Rows from block 6, named by matrix and row number. Rows with one number belong to one channel. Each number is 128 + 24 x the weight over its row's rms, rounded and kept within 0 to 255. All counts start at 0. After the name is the row's rms in percent of the matrix's.
# convs0: first 3x3 conv (model.blocks.6.convs.0.weight, 96x96x3x3), inputs 55-65, a 3x3 kernel for each
# convs1: second 3x3 conv (model.blocks.6.convs.1.weight, 96x96x3x3, transposed), outputs 55-65, a 3x3 kernel for each
convs0.22 088 [112  88 100 140  54 125 125  98 121 106 131 141 109 143 163 125 145 174 168 118 116  99 113 106 101  94 101  98 126 155 116 136 118  82 131 118 141 143 177  90 172 211 119 134 153  94 151 114 179 129 161 133 139 138 136 145  90 118 173 122 127 119  95 196 111 130 182 137 102 148 121 150 144 168 107 136 132  92  66 206  85 149 120  88 105 117 111 143 117  80 102  93 153 100 115 149 112  93 150]
convs1.22 075 [140 157 168 116 192 157 155 159 149  71 113  91  78 125 112 131 125  68 107 150 145  88 120 183 112 154 102 135 129 138 141 127 147  91 108 151 126 141 120  49 162 108  71 113  88 113 128 140 220  92 110 148 114 152 139 136 138 128 134 135 142  84 100 119 110  74 140 146  88 150 119 111 152  90 152 128 147 103 142 135 112 168 133 130 128 130 124 141 126 127  62 143 135  75 105 148 100 115 135]
convs0.23 092 [101 141 102 158 102 127  84 104 123 163 134 153 143 110 108 139 120 132 151 130  84 146 153 105 139 105 143 132 125 111 105 105 105 159 161 129 151 127 126 151 102 137 178 123 128 137 110  74 137 145  71 131 172 148 163 177 147 108 172 140 146 102 122 128 117  79 175 159 127 146  89 116 111 173 114 107 138 126  44 114 129 124 157 115 138 115 156 132 118 137  90  64 128 113 127 112 170  98 151]
convs1.23 086 [122 171 132 117 165 118 177 106 170 114 124 131 138 139 135  98 141 114 130 133 119 135 117  92 143 138 154 166 105 140 146 136 155 150 136 151 105 138 111 109 162 100 111 170 101 129 105  82 178 134 120 205 126 126 127 176 152 117 106 147 162 184 178 170 125  85 136 132 114 170 129 153 140 167 187 125 142 140 139 112 166  98 163 164 152 140 133  91 117 118 126 160 120 145 121 174 121 168 179]
convs0.24 089 [102  71  92 151 143 145 133 119 123 121 111 133 151 117 147 111 190  67 103  76 113 137 154 109 147 105 126 145 204 147 116 114 125 133 110 144 147 138 122 125 127 145 121 135 131 137 141 138 123  98 134 119 117 154 105 105 123 115 129 122 128 113 132 150 114 157  99 110  94 124 116 137 120 182 101 149 110 158 139 196 133 124  37 161 112 150  91 117  96 101  81  92  83 140 154 142 119 137 149]
convs1.24 087 [143 154 118  95 153  81 162 110 137 145  91 170 103  87 116 147 147 126 185 208 171 108 106 106 124 139 126 136 181 171 128 130 103  91  89 113 175 110 116 127 151 107 129 134 114  82 164 145 157 116 141 111 108 135 133 126 135 125 102  98 124 129 143 125 201 165 125 100 123 119 129  93 121  80 159 121 136 137 112 103 111 154 100 119 125 124 152 142 158 146 114  96 142 134 145 151 133 126 120]
convs0.25 100 [111 108 140 147  94 131  93 162 128 136 116  91 117 111 108 144 109 119 102 146 123  85 129 144  71 113 116 135  84  94 179 155 114 127 117 103 145 118 125 150 105 144 135 137 142 116 115 117 117 144 115 125 135 107 127 149 131 105 130 106 146 133 133 159 135 130 149  76 108 130  73 123 127 142 132 100  69  93 110 101  90 129 148 122 107 107 125 147 142 118 155 138 150 117 132 192 154  77 136]
convs1.25 079 [156 109 178 125 154 138 139 167 144 141 154 121 103 110  99 142 142 109 141 153 178  96 109 126 136 134 103 163 169 127 150  79 106 184 113 172 113 143 127 107 179  97  98 169 116 141 131 141 181  92 148 140 113 118 131 112 102 122 124 126 149 143 136 134 152 112 166 167  73 154 124  66 156 138 126 147 151 120 121 145 102 137 121  73 126 149 165 121 116 121  97 134 116 107 114 168  94 149 118]
convs0.26 103 [114 104 147 106 160 125  98 114 149 128 140 108 112 140 152 154 108 137 108 172 144 151 128 138 107  99 169 119 114 146 137 101 111 109 133 117 133 123  93  99 136 124 141  89 131  98 126  48 109  94  94  28  98 131 155  83 152 166 134 109 138 131 156 148 108 177 121 137 115 146 103 125 143 105 142 127 145 137 108 157 132 139  62 145  78  96  99 116  63 166 153 131 154 107  82 141 185 133 117]
convs1.26 106 [103  98 149 119 176  97 109 128 137 132 101  59 159 106 169 103  93 131 126 153 145 104  95 135 136 112 140 106 122 143 116 121 105 132 131 132 101 127 160 127 119 155 134 112 143 121 128 170 118  97 101 180 103 128 109 150 133 144 113 121 110  93 121 130 120 132 141 133 206 117 108  76 155  85 140 133 118 166 151 237 120  87 176 128 135 177 180 105 140 106 129  97 103 184  95 117 122 145 115]
convs0.27 091 [155 153 172 189 158 154 137 158 128 129 162 131 138 143 145 108  97 125 160 125 137 114 105 134 125 130 176 104 130 146 133 131 184 138 127 122 100 170  97 133 138 142 139 103 127 112 120 139 191 152 122 164 189 115  99 109 130 127 134 165 137 131 135 140 146 121 121 160  76 137 104 104 139 122 144 155 134  92 136 147 115 104 164 106 131 137  98 117 106 135 104  86 150  73  80 139 130 122 100]
convs1.27 105 [ 98 102 127 119 130 129  94 193  97 142 128 113 141  97 158 132 107 117 123 129 137 126  97  99 117 105  85 111 138 125 130 139 137 179 131 112 137 115 117 123 112 164 129 104 129 140  79  91 110 168  89 129  66 130 128 141 136 151 130 112 117 107 139 134 117 122 193  72 166 148 116 164 108 134 118 141  88 141 160 150 197 110 153 150 151 110 143 150 114 143 138 102 134 170 184 103 179  96 165]
convs0.28 109 [143  95 142 142 140 155 150 140 143 105 162 136  93 181 135  87 161 152 139 137  97 133  93 123 138  92 157 137 116 168 109 151 154  87 140 113 134 112 139 130 138 140 133 121 136 117 120 139 134 114 139 124 120 124 115 121 129 140 139 108 150 136  92 138 102 157 139 148 111 153  92 106 114 129 161  99 129 109 116 161  98 134 119 121 138 120 130 132 134 128 103  93 186  95 140 201 117  95 197]
convs1.28 116 [148 141 122 162 154 159 150 150 151 118 124 153 117 156 121 168 146 143 144 143 136 150 116 155 193  81 165  85 131 155 102  88 154 143 111 160 135 117 135 121 140 129 122 137 142 114 130 137 163 112 129 126 130 119 124 138 126 136 140 128 132 147 134  89 133 105  82 134  71  84 132 109 131  96 137 136 110 167 125 112 158 125 136 133 128 135 142 128 140 138  84 145 106  85 176 148  95 129  99]
convs0.29 118 [138 113 127 125 106 142 129 102 109 147 105 145 113 119 111 104 105 157  86 105 136 112 100  98 103 143 126 167 110 186 173  71 169 186  86 153  99 158 147 129 167 129 103 165 122 130 124 105 106 129 144 110 127 126 122 159 147 125 144 125 125 136 115 121 124 164 103 106 122 124 122 148 136 153 121 118 176 120 133 113 124 103 111 128 129 133 154 124 134 123 149 176 146 161 156 129 143 171 149]
convs1.29 113 [132 133 149 156 141 189 129 111 168 128 105 167 171 130  96 161 167 190 162 149 137 189 153 239 172 114 167  96 151  96 132 145 125 137 156 139  88 112  98 113 126  98  93 118 112 122 127 120 113 111 117 128 105 106 139 144 134 137 135 141 131 146 143 104 143  90 111 157 123 111 135 109 118 153 181 111 170 163 109 145 140 126 136 123 136 126 130 114 118 121 112 162  78 124 133  59 124 161 107]
convs0.30 110 [119 136 128 102 172  94 140 164 153 134 132 142 134 131 141 146 118 114 130 196 119 139 105 132 106  98 157 121 106 128 143 121 132 100 118 119  56  29 130  55  54  96  64  16 124 158 122 149 149  98 170 126 135 124 126 129 147 128 164 126 111 104 141 145 122 132  90 132 145  67  96 137  99 122 115 111 132 120 152 162 106 138 104 134  86 133 112 129 138 148 144 129 135 164  77 127 122 128 126]
convs1.30 131 [103 145 111 120 157 104 133 131 136 182 116 121 196 118 137 113 159 119 108 143 150 142 130 135 158  56 120 169 126 115 140 126 118 137 101 149  76 137 110 116 164 116  78 168  93 119 119 162 104  86 137 110  80 158 119 134 126 128 130 120 115 109 144 108 121 153 118 159  98 110 140  84 159 132 145 135 164 111 141 147 127 121 139 135 162 108 144 119 141 121 122 122 166 148 123 138 115  98 113]
convs0.31 086 [150 141 101 151 140 160  83 152 138 183 145 126 134 141  96  93 148 109 118 132  65 100  75 144 103  74 123 141 135 160 167 104 135 131 152 146 140 145 141  77 131 158 103 155 150 117  85  81 112 105  82 124  74 209  99 170 137 141 111 115 150 120 128 116 165  92 154  74 215 104 194 105 122  94 139 120 142 134  97 131 137 125 118  93 168 142 170 116 193 119 138 130 138 143 177  95 127 121 123]
convs1.31 096 [128 105 138 104 193 121 161 159  97 123 134  94 148 130 156 110  96 145 138 115 123 123 109 177 106 121 119 123 141 147 141 137 112 126 136  91  89 154 124 140 135 115 120 110 139 131 110 108 136 105 105 117 131 132 120 122 107 143 142 138 156 114 103 129 114 112 130 130 213 108 148 130 129 126 142 130 137 201  76 183 142 140 153 137 173 147 157  88 129 144  85 128 139 192 117 112 133 119 170]
convs0.32 093 [143 117 128 134 151 116 155 139 113 144 169 139 112  95  87 116 111 116  93 104 108 139 159 146 152 165 130 138 139 113 143 151 159 115 109 140 126 138 126 127 148 139 122 121 139 132 114 178 127 123 123 118 130 157 104  98 118 120 111 128 118 135 134 104  95  69 113 152 136 109  96 101 151 148 138 123 144 127 115 154 127 134  76 112 133 140 154 116 146 118 116  77  72 110 159 137 152 106 151]
convs1.32 085 [132 106 112 158 162 130 105  93 135 128 176 181 150 149 115 129 109 116 144 126 145 117 111 123 148 132 155  88 139 127 106 123 155 137 113 144 111 149 123 138 115 119 142  99 119 108 162 156 111  95 138 140 129 145  81  79 118  74  54  61 132 146 123 161 255 140 146 120 173 129 140 117 102  92 114 136  98 122  88 128  92 137  45 113 143 147 149 106 126 107 132 134 144 144 124 126 157 186 132]
convs0.33 096 [143  90  93 127 131  70 118  93 105 149 154  96 144 146 104 126 152 150 126 119  89 144 103 114 149 141 103 172 111 120 144 104 136 156 136 169 111 151  99  92 165 106 107 146 127 137  98 142 114 136 120 146 103 142 147 139 168 131 101 123 137 109 107  97 138 106 188 145  76 127 136  91 128  82 148 164  18 146 170  67 130 121 122  87 155 148 164  92  89 123  84 150  98 111 162  62 147 166 121]
convs1.33 089 [132 141 130 174 130 100 158 158  99 105 129 112 168 112 113 157  97 166 109 136  87 133 181 100 151 111 127 105 128  84 130 174 132 117 128  89 140 114 131 190  83 120 179 101 141 109 128 102  92  78 136 113 145 139 180 223 156 133 147 121 112 149 163 156 144 145 177 133  56 104 128 130 155 142 121 140 160 157 145 148 149 122 182 157 111 110 110 124 131 144 114 138 108 132 156 151 111 117 126]
convs0.34 094 [118 160 158 130 108 152 143 111 100 136 133 108 122 169 185 107 112 135 129 146 115 113 171 133 142 130 118 128 128 166 155 145  82 109 135  76 112 106 128 119 145 132 127 120 131 123 129 117 160 107 134  89 156 140 136 114 120 139  95 179 139 141 152 110 109 118 132  94 118 133 134 124 156 131 153 145 127 143 124  97 135 128 124 128  90 116 173 148 111 137 113 114 119 155 118 172 119 129 160]
convs1.34 084 [137  90 123  54 156 149 134  88 158 132 135 104 103 181 151 123 154 146 119 130 124 114  79 157 102 100 117 111 126  89 142  93 140 145 164 132 126 130 136 117 143 150 133 123 157 123  99 155 177 143 108 156 113 145 139 142 121 130 120 136 145 149 120  93  88 134 148 215  98 132 131 145 103 132 140  95 190  86 127 138 130 123 127 131 127 151 172 129 107 119 103 130 152 188 110 139 124 148 145]
convs0.35 106 [139 144 133 123 166 129 101 137 133 163 131 114 103 136  86 108  97 137 127 157  96 112 109 128 120 148  73 167 140 170 127 120 134 143 130 113 122 197 132 133 139 119 120 134 107 143  46  86 132 120 116 158 130 132 113 122 141 137 108 119 124 154 133  84  93 129 115 118 122 108 140  97 188 175 126 153 122 129 140  76 130 194 198 160 152 114 110 110  66 107 106 123 127 176 125 150  76 149 113]
convs1.35 099 [117 122 136 160  70 131 144 132 134 142 138 128 187 120 137 124 128 106 172 107  99 124 167 113 125 127 145 136  91 149 127 134 103  92 132  86 138 168 118 120 157 102 117  91 141 140 136 110 132 150 125 136 150 125 114 131 122 115 142 132 145 175 123 133 103 126 124 178 142 141 176 171 115 161 137 120 143 101 125  89  61 123 168 152 172 150 110 135 120 113 138 111 151 102 143 116 139 136 159]
convs0.36 133 [129 121 123 139 140 124 133 120 132 165 118 137 173 108 105 151  98 123 127 105 161 108 152 116 114 120 126  92 173 125 138 155 135 171 101 123 124 143 131 142 131 135 128 133 133 119 109 136 128 126 137 138 122 124 130 129 116 122 126 142 116 124 140 104 140 131 166 107 136 101 146 118 118 163 117 166 128 137 191 123 111 131 121 127 134 134 129 114 138 133  85 144 122 100 131 128  80 159  86]
convs1.36 146 [126 133 132 120 162 143 130 120 140 126 109 100 100 132 147 123 155  92 135 113 104 139 161  85 157 161  73 163  95 139  99 111 110 141 126 105 117 129 121 132 127 124 122 114 112 137 114 130 133 118 135 135 123 136 125 116 147 121 127 141 118 140 132 146 120 137 143  85 170 157  70 170  89 127  90 121 154 131 100 144 101 136 148 124 120 140 128 112 135 121 129 111 171 163 132 219 146 137 160]
convs0.37 143 [121 139  88  77 117 136 111 127 130 166 166 113 110 124 146 148 129 138  85 139 152 114 121 140 144 116 110 114 138 155 115 111 117 118 146 131 124 135 114 144 157 139 116 122 123 132 131 115 205 165 101 162  63  55 156 113 150 140 141 134 100 124 118  97 108 141 103 102 114 111  98 117 109 135 138 122 134 116  97 117 104 141 125 108 119 115 117 125 111 120 118 135 110 152 137 143 158 123 146]
convs1.37 186 [129 107 123 124  71 123 186 111 133 133 139 132 149 121  97 172 126  83 132 117 109 113 111 117 135 113 115 112 124 154 125 136 145 126 144 135 120 109 128 125 123 137 129 127 132  79  83 131 209 131 171 206 255 112 124 134 115 118 139 129 138 106 117 135 118 116 105 163 104 122 156 175 152 106 123 145 144 122 124 145 143 118 115 117  95 167 116 116 105 137 119 143 181 119 177 147 116 118 127]
convs0.38 085 [147 151 112 105 157 112 113 127 137 114 127 155 150 140 173 130  84 133  93 112 146 116 111 120 139 100 159 132 102 121 110 110 127 141  93 128 130 121 134 150 166 165 137 154 134 153 141 132  77 170 154  88 177 112 142 149 126 198 125 121 180 149 104 109 113 114  61 124 142 105  93 168 143 139 132 150 136 108 155 111  91 116 134 148 172 134  90 113 103 107 150 107 132 154 111 140 127 130 113]
convs1.38 091 [182 147 103 134 136 116 184  94 143 196 146 171 154 121 140  97 158 122 182 137 132 208 103 147  95 124 125 131 143 140  92 168 133 133 158 124 156 100  95 183 106 130  97 124 118  72 134 173  59 137 163 108 132 126 124 116 102 124 136  92 135 164 116 163 127 144 104 126 148 127 128 106 174 117 147 143 144 138 116 140 103 132 115 144 133 137 121 146 134 126 196 151 119 232 169 104 141 162 115]
convs0.39 103 [119 153 144 123 109 153  99 109 141 142  98 148 105 167 119  88 111 110 120 122 122  69 153 105 135 162 109 105 148 112 165 104 113 129 134 120 150 141 115 123 138 161  95 170 153 128 146 109 124 105  91 159 172 115 121 151  99 136 125 143 119 129 121 136 127 141 165 127 131 153 106 151 126 150  99 204  69  89 128 129 135 111 128  64 142 100 135  63  71 115 148 119 104 172 124 127 146 131 136]
convs1.39 098 [117 145 145  99 122 142 116 102 129 113 131 143 116  81 145 137 164 128 139 134 125 148 111 170 138 143 155 113 114  97 114 149 106 159 135 129 103 112 154 115 112 152 154 148 127 136  90 130 113 155 114 133 146 115 136 109 112 113 130 129 105 134 117 126 128 119 157 132 115  96 143 122 130 142 162 158 178  79 186  62 133 150 184 179 114 134 113 159 116 121 127  97 138 129 129  69 117 109 117]
convs0.40 086 [ 92  96 120 137 169 128  98 129 146 178 170 147 146 118 124 119  91 126 118 105 120 107 118 147 162 142 125 105 101 105 122 165 128 113  64 118 105 131 140 135 104 130 105 118 119 139 101 137 162 126 136 130 168 145 122 114  82 115 130 148  99 161 133 119 112 124 117  97 135 158 167  58 100 162 124 150  99 137 119 159 122 125 143 135 157 132 149 110  40 119 113 108 110 112 136  97 101  79 124]
convs1.40 104 [124  78 112 139 174 137  77 131 141 121 112 142 150 108 146 112 225 129 173 162 103  83 121 110 118 166 154 144 145 161 121 139 123 123 110 142 126 123 143 135 145 125 134 140 130 122 129 128 125  71 107 146  94 101  56  47  51 109  59 101  67  85  53 126 158 118 121 121 126 146 113 135 140  88 169 127 183 126 146  53 132 108 107 106 140 114 101 131 164  96 113 120 138 138 155 119  87  64 102]
convs0.41 118 [118 147 113 151 103 145 152 137 126 150  94 142 136  97 155 116 126 114 155 138 158 124 144 112 161  91 110 121 124 133 109 150 125 134  94 125 142 106  59 110 142  35 141  62  60 141 119 146 100 171  79 178 110 125 121 133 119 140 138 119 146 120 156 147  98 121 151 102 133 126  74 114 146  78 132 185  61 155 170 133 128 119 125 117 143 116 126 101 154 118 136 117 134  86 177  94 104 134 103]
convs1.41 136 [144 102 123 104 112 140 140 111 111 120 117 116 123 116 130 149 160 124 160 132  88 128 102 108  84 133 107 100 126 165 149  81 181 152 105 161  83 135 149  45 169 111  53 154 157  68 129 164 196  80 149 111 149  97 116 138 113 118 116 117 135 114 134 110 126 126 115 135  71 155 100 122 136 117 120 117 168  85 128 179  92 170 122 119 106 154 111 134 139 135 114 128 145 171  57 151 143 131  83]
convs0.42 112 [161 174 134 101 173 166 132 117 117 129 111 105 182 172 184 100  57  93 130 148 110 149 115  91 142 140 145  99 118 143 135 115 148 138 135 118 143 107 152 100 160  94 145 131 136 114 175 107 219 103  70  95 189  96 117 112 136 125 127 119 140 144 130 134 111 172 124 148 131 113  91  97 107 178 117 132 132 143 127 129 109 132 127 115  92 155 116 120  76 132 123 188 148  93 108 116 109 126 109]
convs1.42 102 [144 135 144 127 140 151 121 120 166 145 168 148 115 161 104 164 132 142 109 131 100 141 151 122 159 116 139  90 146 141 147 139 133  94 165 131 142 112 130 117 163 127 139 118 125 147 177 121 114 158 143 122 141 124 129 123 133  81 127 125 160 160 122 156 179 118 102 135  86 124 119 174 101 117 131 129 123 124  79  26 160 146 135 154 121 130 108 116 148 138 123 142 115  84 113 153 161  88 104]
convs0.43 107 [135 101 145 130 198 146 181 106 151 101 124 110 162 113 118 185 168 149 105 131 120 122  96  94 126 157 139 108 128 145 122 149 126 116 140 130 130 122 127 127 135 124 139 138 115 129 149 148 120  99 128 145 138 136 105 112 121 154 119 128 133 173 148 147 149 131 122 142 160 194  82 157 131 115 139 142 132 133 115 144 137  74  72  76  32  34  26  62  32  68 150 116 126 127 143 116 124 108  93]
convs1.43 132 [133 123 129 141 135 148 115 142 119 118 123  99 157 116 126  82  73  89 126 139 156 158 149 100 102 133 157 137  90 138 110 150 135 159 151 153 133 143 130 131 111 136 125 142 124 148  89 103 115 158 140  84 119 160 123 133 127 154 126 141 124 134 129  87  98 105 150 120 127  89 108 100 133  99 140 126 144 105 152 228 151 122 104  84 116 159 156 156 146 128 136 109 113  98 137 132 158 141 100]
convs0.44 091 [112 131 145 123 152 159  72 122  83 129 113 128 137 137 136 175 121 171 171 109 150  83  99 120 135 172 120 127 137 145 131  94 103 137 145 147 138 140 139 135 127 135 168  90 129 109 154 113 134 165 100  52 135 158  87 124 106 116  68 129 169 208 120 151 170 157 163 115 127 161 194 118  93 108 108 133 127 132  92 140 122 154 145 124 103 101 114 184 106  65 121 129 124 115 156 108 165 102 171]
convs1.44 086 [129 137 144 108 119 126 122 129 129 117 174 158 125 128 140 104 127 106 118 121 156 123 135 110 151 133 113 135 140 185 198 147 170 103 134 121  99 165 132  88 165 136 121 124 142 126 137 156 142 133 120 132  81 163 126  60  95 144 247 170 172  80 163 129 119 123 113 119 114 129  89 154  89 105 113 105 129 117 134 134 244 140 111  65 122  96  92 124 164 128 125 137 114 120 128 103 152  56 107]
convs0.45 098 [122 156 146 114 117 144 100  96 102 147 112 101 142 122 100  95  98 165 139 115  89 151 124 147 136 128 130 114 128 114 115  76 134 163 130 122 115 122 136 151 132 136 121 145 168 146  95  85 116  64  88  94 110 109 144 119 121 123 106 135 126 119 145 131 145 130 154 139 134 123 148  90 127 115 159 156 102 131 156 129 114 101 105 125 107 137 134 140 151 128 141 116 114 106 142 184 114 135 109]
convs1.45 096 [153 138 136 142 144 135 115 103 149 139 152 161 142 124 148 136 121 102 163 129 146 114  83  68 132 202 162 190 135  98 146 147 112 143 131 120 114 130 140 135 166 112 130 172 101 153 144 131 161 147 160 135 155 123 135 144 130 124 136 128 150 126 140 157 116 120 149  97 115 138 135 117 124 149 123 115 140 111  46 169 119 144 122 145 123 132 127  82 119 108 149 140  95 132 142 148 125 132 137]
convs0.46 098 [139 117 110 123 132 138 145 137 150 137 131 110  99 103  96 135  92 130  65 128 112 147 180 116 100 139  96 123 155 115 166  62 140 112 135 138 131 127 130 121 129 132 125 135 135 147 143 143 134 115 133 142 139 121 125 135 144 123 148 136 115 136 120 120 108 105 112 124 136  99 143 126 129  93 116 107  38 113 120  96  98 129 105 139 109 120 112 117 117 132 122  93 145 126 162 118 126 107 135]
convs1.46 092 [132 122 160 124 191 158 154  59 160 123 133 137 143 135 147 115 146  84 103 121 144  98 114 152 172 132 134 128 103 132 100 222  85  88 108  67 129 145 120 110 151 126 120 146 126 140 141 135 174 104 101 165 117 109 104 127 110 138 125 132 150 178 164 103 134 148 137 164 153 142 126 106 134 124 145 147 181 150 109 167 125 137 115 101 121 146 155 118 129 117 105 129 149 148  97 110 136 144 170]
convs0.47 112 [151 120 168 128  99 134 129 133 178 118  97 161 176 108 126 133 136 113 133 141 177 150 103 110 167 102  48 143 135  67 112 117 122 126  96  91 184 101   0 169 102  25 162  77   6 133 133 116 125 130 122 146 133 139 126 121 145 117 120 139 124 129 161 171 113  91 138 131 109 110  80 118 132 119  93 132 130 128 175 162 145 153 131 114 138 110 130 140 149 145 153 153 133 148 128 125 133 130 115]
convs1.47 122 [118 137 120 151 120 122 137 142 101 141  78 106 127 126  93 171 128  99 173 145 110 150 138  95 102 105 136 130 135 130 117 131 154 106 154 142  87 104 189 146  97 141 154  57 164 129 137 125  96 159 121  95 122 124 147 118 136 124 125 133 122 135 119 102 176 181 141 128 129 103 136 144 145 120  77 144 128 113 165 108 135 124 131 120 121 119 123 127 126 110 146 150 102 118 159  98 113 115 110]
convs0.48 104 [139 141 146 137  93 170 139 147 129 111 114 117 125 137 142 138 137 132 200 145 162  96 109 114 152 150 102 125 107 161 119 110 120 159  95 134 122 114 103  97 152  74 151 151 113 111  97 175 124 140 131  61 120 100 129 133  96 123 120 105 104 154 124 132 139 102 120 129  47 132 165  71 171 104 136  78 113  95 100 126 161 185 142 140  82 107 135 122 144 153 111 121 112 124 114 113  72 176 142]
convs1.48 105 [105 129 116 112 143 114 123 101 130 119 104 110 139 132 133 111 131 136 140  97 134 137 142 154  63 131  60 138 151 130 153 120 114 126 115 123 102 112 126 128 103 185 113 160 164 134 139 163 147  94 114 128 128 136 132 102 100 146 123 146 135 146 125 187 111 168 170 142 126 136 128 125  96 124 134 155 147 126 151 134  74 117 111 110 139 150 171 134 149 136 122 110 180 118 133 116 127 101 137]
convs0.49 080 [157 147 114 142 126 117 110 168  81 105 157 154 118 148  94  97 125 128 151 146 137 153 150 124 103 135 141  92 157 115 102 138 124 108 116 136 123 119 130 131  98 102 134  89 142 146 105 110  72 124 137 102  66  99 131 139 147 109 133 136 142 156 109 126  96 142 134 107 115  94 128  83 143  94 122  60 156 130  86 135 129 141 124 110 107 133 138 172 134 101  91  94 113  96 140 145 153 123 152]
convs1.49 085 [127  80 126 176 124 104  94 160 130 169  92 126 203 120 121 105 102 167 154 126 144 140 104 161  98  86 125 128 158 118 126 124 113 154  88 123 136 135 130 177  78 151 120 115 134 129 166 123  74 182 151  91 119 131 138 140 139 128 142 137 116 131 133 151 150 143 150 153 133 110 123 127 138 149 131 139 124 173 143 170  94 119 115 136 165 113  95 133 134 133 144 123  96 141  80 109 164 128 109]
convs0.50 102 [126 106 111 130 129 136 109 133 174 122 127 141 127 175 119 145  98 124 102 112 125 121 111 108 140 134 132 139 147 125 118 146 149 184  92 113 136 127 121 122 125 115 129 140 110 131 124 141 124 111 142 137  97 136 117 159 111 143 127 140 143 155 111 145 125 132 106 119 120 106 131 156 126 146 143 115 144 143 154 150 146 107 141 122 127 124 103 130 145 149 133 141 129 119 125 140 174 127 127]
convs1.50 085 [121 103 127 155 178 131  90 169 132 106 156  99 160 151 154  97  72 134 175 165  97 117 176 128 109 144 141 119 106 132 189  94 116 161  89 104 158  79 137 151 110 141 129 142 128 117 177 129 103 138 144 100 107 125 130 107 100  99  90 144 187 133 113 102 133  94 165 147 159 126  87 114 123 100 136 131  87 142 126 124 109  84  94 121 150 129 143 112 135 148 136 144 101  98 109 122 128 185 141]
convs0.51 106 [130 137 127 110 110 105 130 114 131 135  82 116  99 105 142 103  88  98 139 105 103 133 158 134 105 136 115 101 157 138 129 119 140 107 112  73 129 130 122 131 100 142 142 125 122  97 135 118 121 166 128 107 150 112 153  95 139 104 162 109 161 157 145 120 186 123 105 126  71 133  60 152 127 106 127 153 104 155 105  94 101 150 206 135 116 114 135 144 167 124 132 141 115 131 147 168 148  77 118]
convs1.51 089 [111  97 129 136 137 138 153  72 136 170 130 132 141 157 135 113 149 114 121 158 120 135  96 108 116 120 128 175 131 153 107 120 143 124 139 122 118 144 122 113 155 122 118 118 141 160 106 111 167  88 116 121 128 139 111  58 120 141 131 154 135 219  90 160 138 149 165 141 153 116  97 124 127 185  89  89 155  98 136 105 137 113  95 105 149 178 140 116 102 102 114 119 126 144 130 141 141 168 148]
convs0.52 092 [126 147  98 139 153 134 144 158 121 114 126 113 118 147  85 116 117 128  88 160 147 134 135 132 134 127 126  96 144  96 104 158 121 128  81 140  62 112 119  90 133 113 147 120 123 128  99 153 111 133  80 114 118 148 152 121 116 138 160 128 125 128 123 108 190 123  95 138 111 126 117 109 137  85 149 143 160 150  91 146 132 123 127 115 133 122 122 121 129 131 188  86 138 101 100  92 157 103 138]
convs1.52 094 [160 103 149 152 105 127 156  91 143 117 143 109 165 115 130 160 103 112 132 137 154 114 132 149 103 109 180 136 175 112 115 107  97 129 136  74 131  72 137 128 105 161 101 148 169  94 136 114 148 131 157 125 109 132 112 132 137 128 115 107 173 180 112 129 139 136 120 127 100 132  87 125 127 108 134 119  97 140 133 139 121 150 107 133 129 124 111 137 124 137 139 141 120 106 158  86 148 146  81]
convs0.53 105 [126 138 124 132 106 129 138 142 150 121  91 132 140 152 121 133 138 139 148 156 125 145 147 149 109 109 159 119 114 154 128 149 127 127 118 115 150 135 121 151 114 148 138 133 143 126  68 158 123 157  91 104 110 155 116  85 156 130 129 122 138 104 157 162 122  57  92 131 153 155  90 165 122 111 120 107 158 119 110 148  94 171 187 104 115  81 167 171 147  93 133 108 100 113 104 173 150 126 121]
convs1.53 095 [119 169 138 136 124 127  99 202  93 100 119 117 148  93 105 113 107 126 113 128 125 130 153 122 137 128 141 149 119 142 130 142 134 114 110 142 160 128  98 161  93 132 137 115 118 150 108 120  69 158 145 114 116 133  99 116 110 135 103 109 121 132 136 129 135  91 104  90 144 112 159 190 150 120 125 112 112 154 115 126 137 114 132 125 128 104  90 147 147 139 143 132  99 147 164 161 121 125 125]
convs0.54 101 [ 77 144 134 177  59 120  85 182 140 128 114 125 105 132 111 148 193 113 137 116 103 109 176 159 160 138 108 149 124 124 135 134 130 103  87 137 129 132 122 137 112 126 106 144 115 159  88 136 145 117  91 164 104 142 116 172 121 126 112 146 150 150 144  73 135  92 197  83 165  84 186 174 111 154 125 134 143 136 147 105 153  71 140  87 106  47  97  68  54  57 116 112 139 139 133 129 127 109 137]
convs1.54 111 [144 110 136 146 154 119 130 153 153 127 127 185  92 151 129 186 190 124 112 110  98 132 153 156 160 132 122 102 189 120 139 114 138  58  66 145 134 116 131 137 156 114 139 140 155  91 191 108 163 110 130 138 147  92 128 112 143 145 153 110 140 110 130 149 125 138  91 182  63 154  88 176 111 169 124 127 136 144 106   0 114 150 206 172 170 176 132 152  93 170 135 141  89 117 126 152  84 106  97]
convs0.55 091 [132 132 133 131 129 127 153 142 111 141 121 112  95 141 120 118 148 159 100 158 129 152 129 116 153 109  85 150 143 110  94 108 134 100 175 166 131 128 124 137 113 138 131 112 143 129 117 140 113 130 127 120 145 129 158 140 139 103  98 141 105 144 113 122 126 167 143 180 111 125 153  83 154 128 113 135 160 128 138 143 157 110 140 159 147 128 110 119 130 140 161 106 137 130 130 113 114 139 146]
convs1.55 078 [165 150 140 107 125 128 126 130 130  94 161 120 130 114 140 113 155 107 119 137 153  99 118  97 124  88 157 114 135  84 154 154  85 147 157 136  98 169  94  99 164 113 121 121 125 138  72 124 111  96 142 107 122 129 106 114 178 125 182 128 112  94 131 131 137 108 127  72  91 146 120 155  89 139  93 153 129 102 133  92 126 141 165 144 144 157 103 123 126 131 120 127 148 130 142 165 116 105 112]
convs0.56 103 [111 188 152 133 131 179 134 179 151  96 122 157 169 160 126 165 118 197  60 154 136 110 160  88 136 135 119 121 101 140 119 138 131 101 140 148 115  99 119 135 121  86 132 133 103 177 121 133 116 134 167 119 132  80 125 130 153 113 130 111 109  99 100 136 126 146 163 163 102 175  86  98 160 148 134 164 144 153 137 169 134  81 119 104 102 133 100 145 126 178 135 141  89 113  77 133 175 120 129]
convs1.56 097 [144  92 143 109 156 115 163  97 146  79 111  97 139 111 101  51 109 152 119 126 118 121 123 142 122 118 145 121 135 150 115 142 156 121 162 166 117 129 141  99 135 139  97 146 145 162 153 152 146  88 105 155  97 122 135 165 158 112 105 125  99 109 118 126 172 129 128 127  90 132 140 123 125  91  98  80 126  76 140  96 111  76 107  88 137 126 178 154 141 133 109 130 120 133 129 106 151 124 122]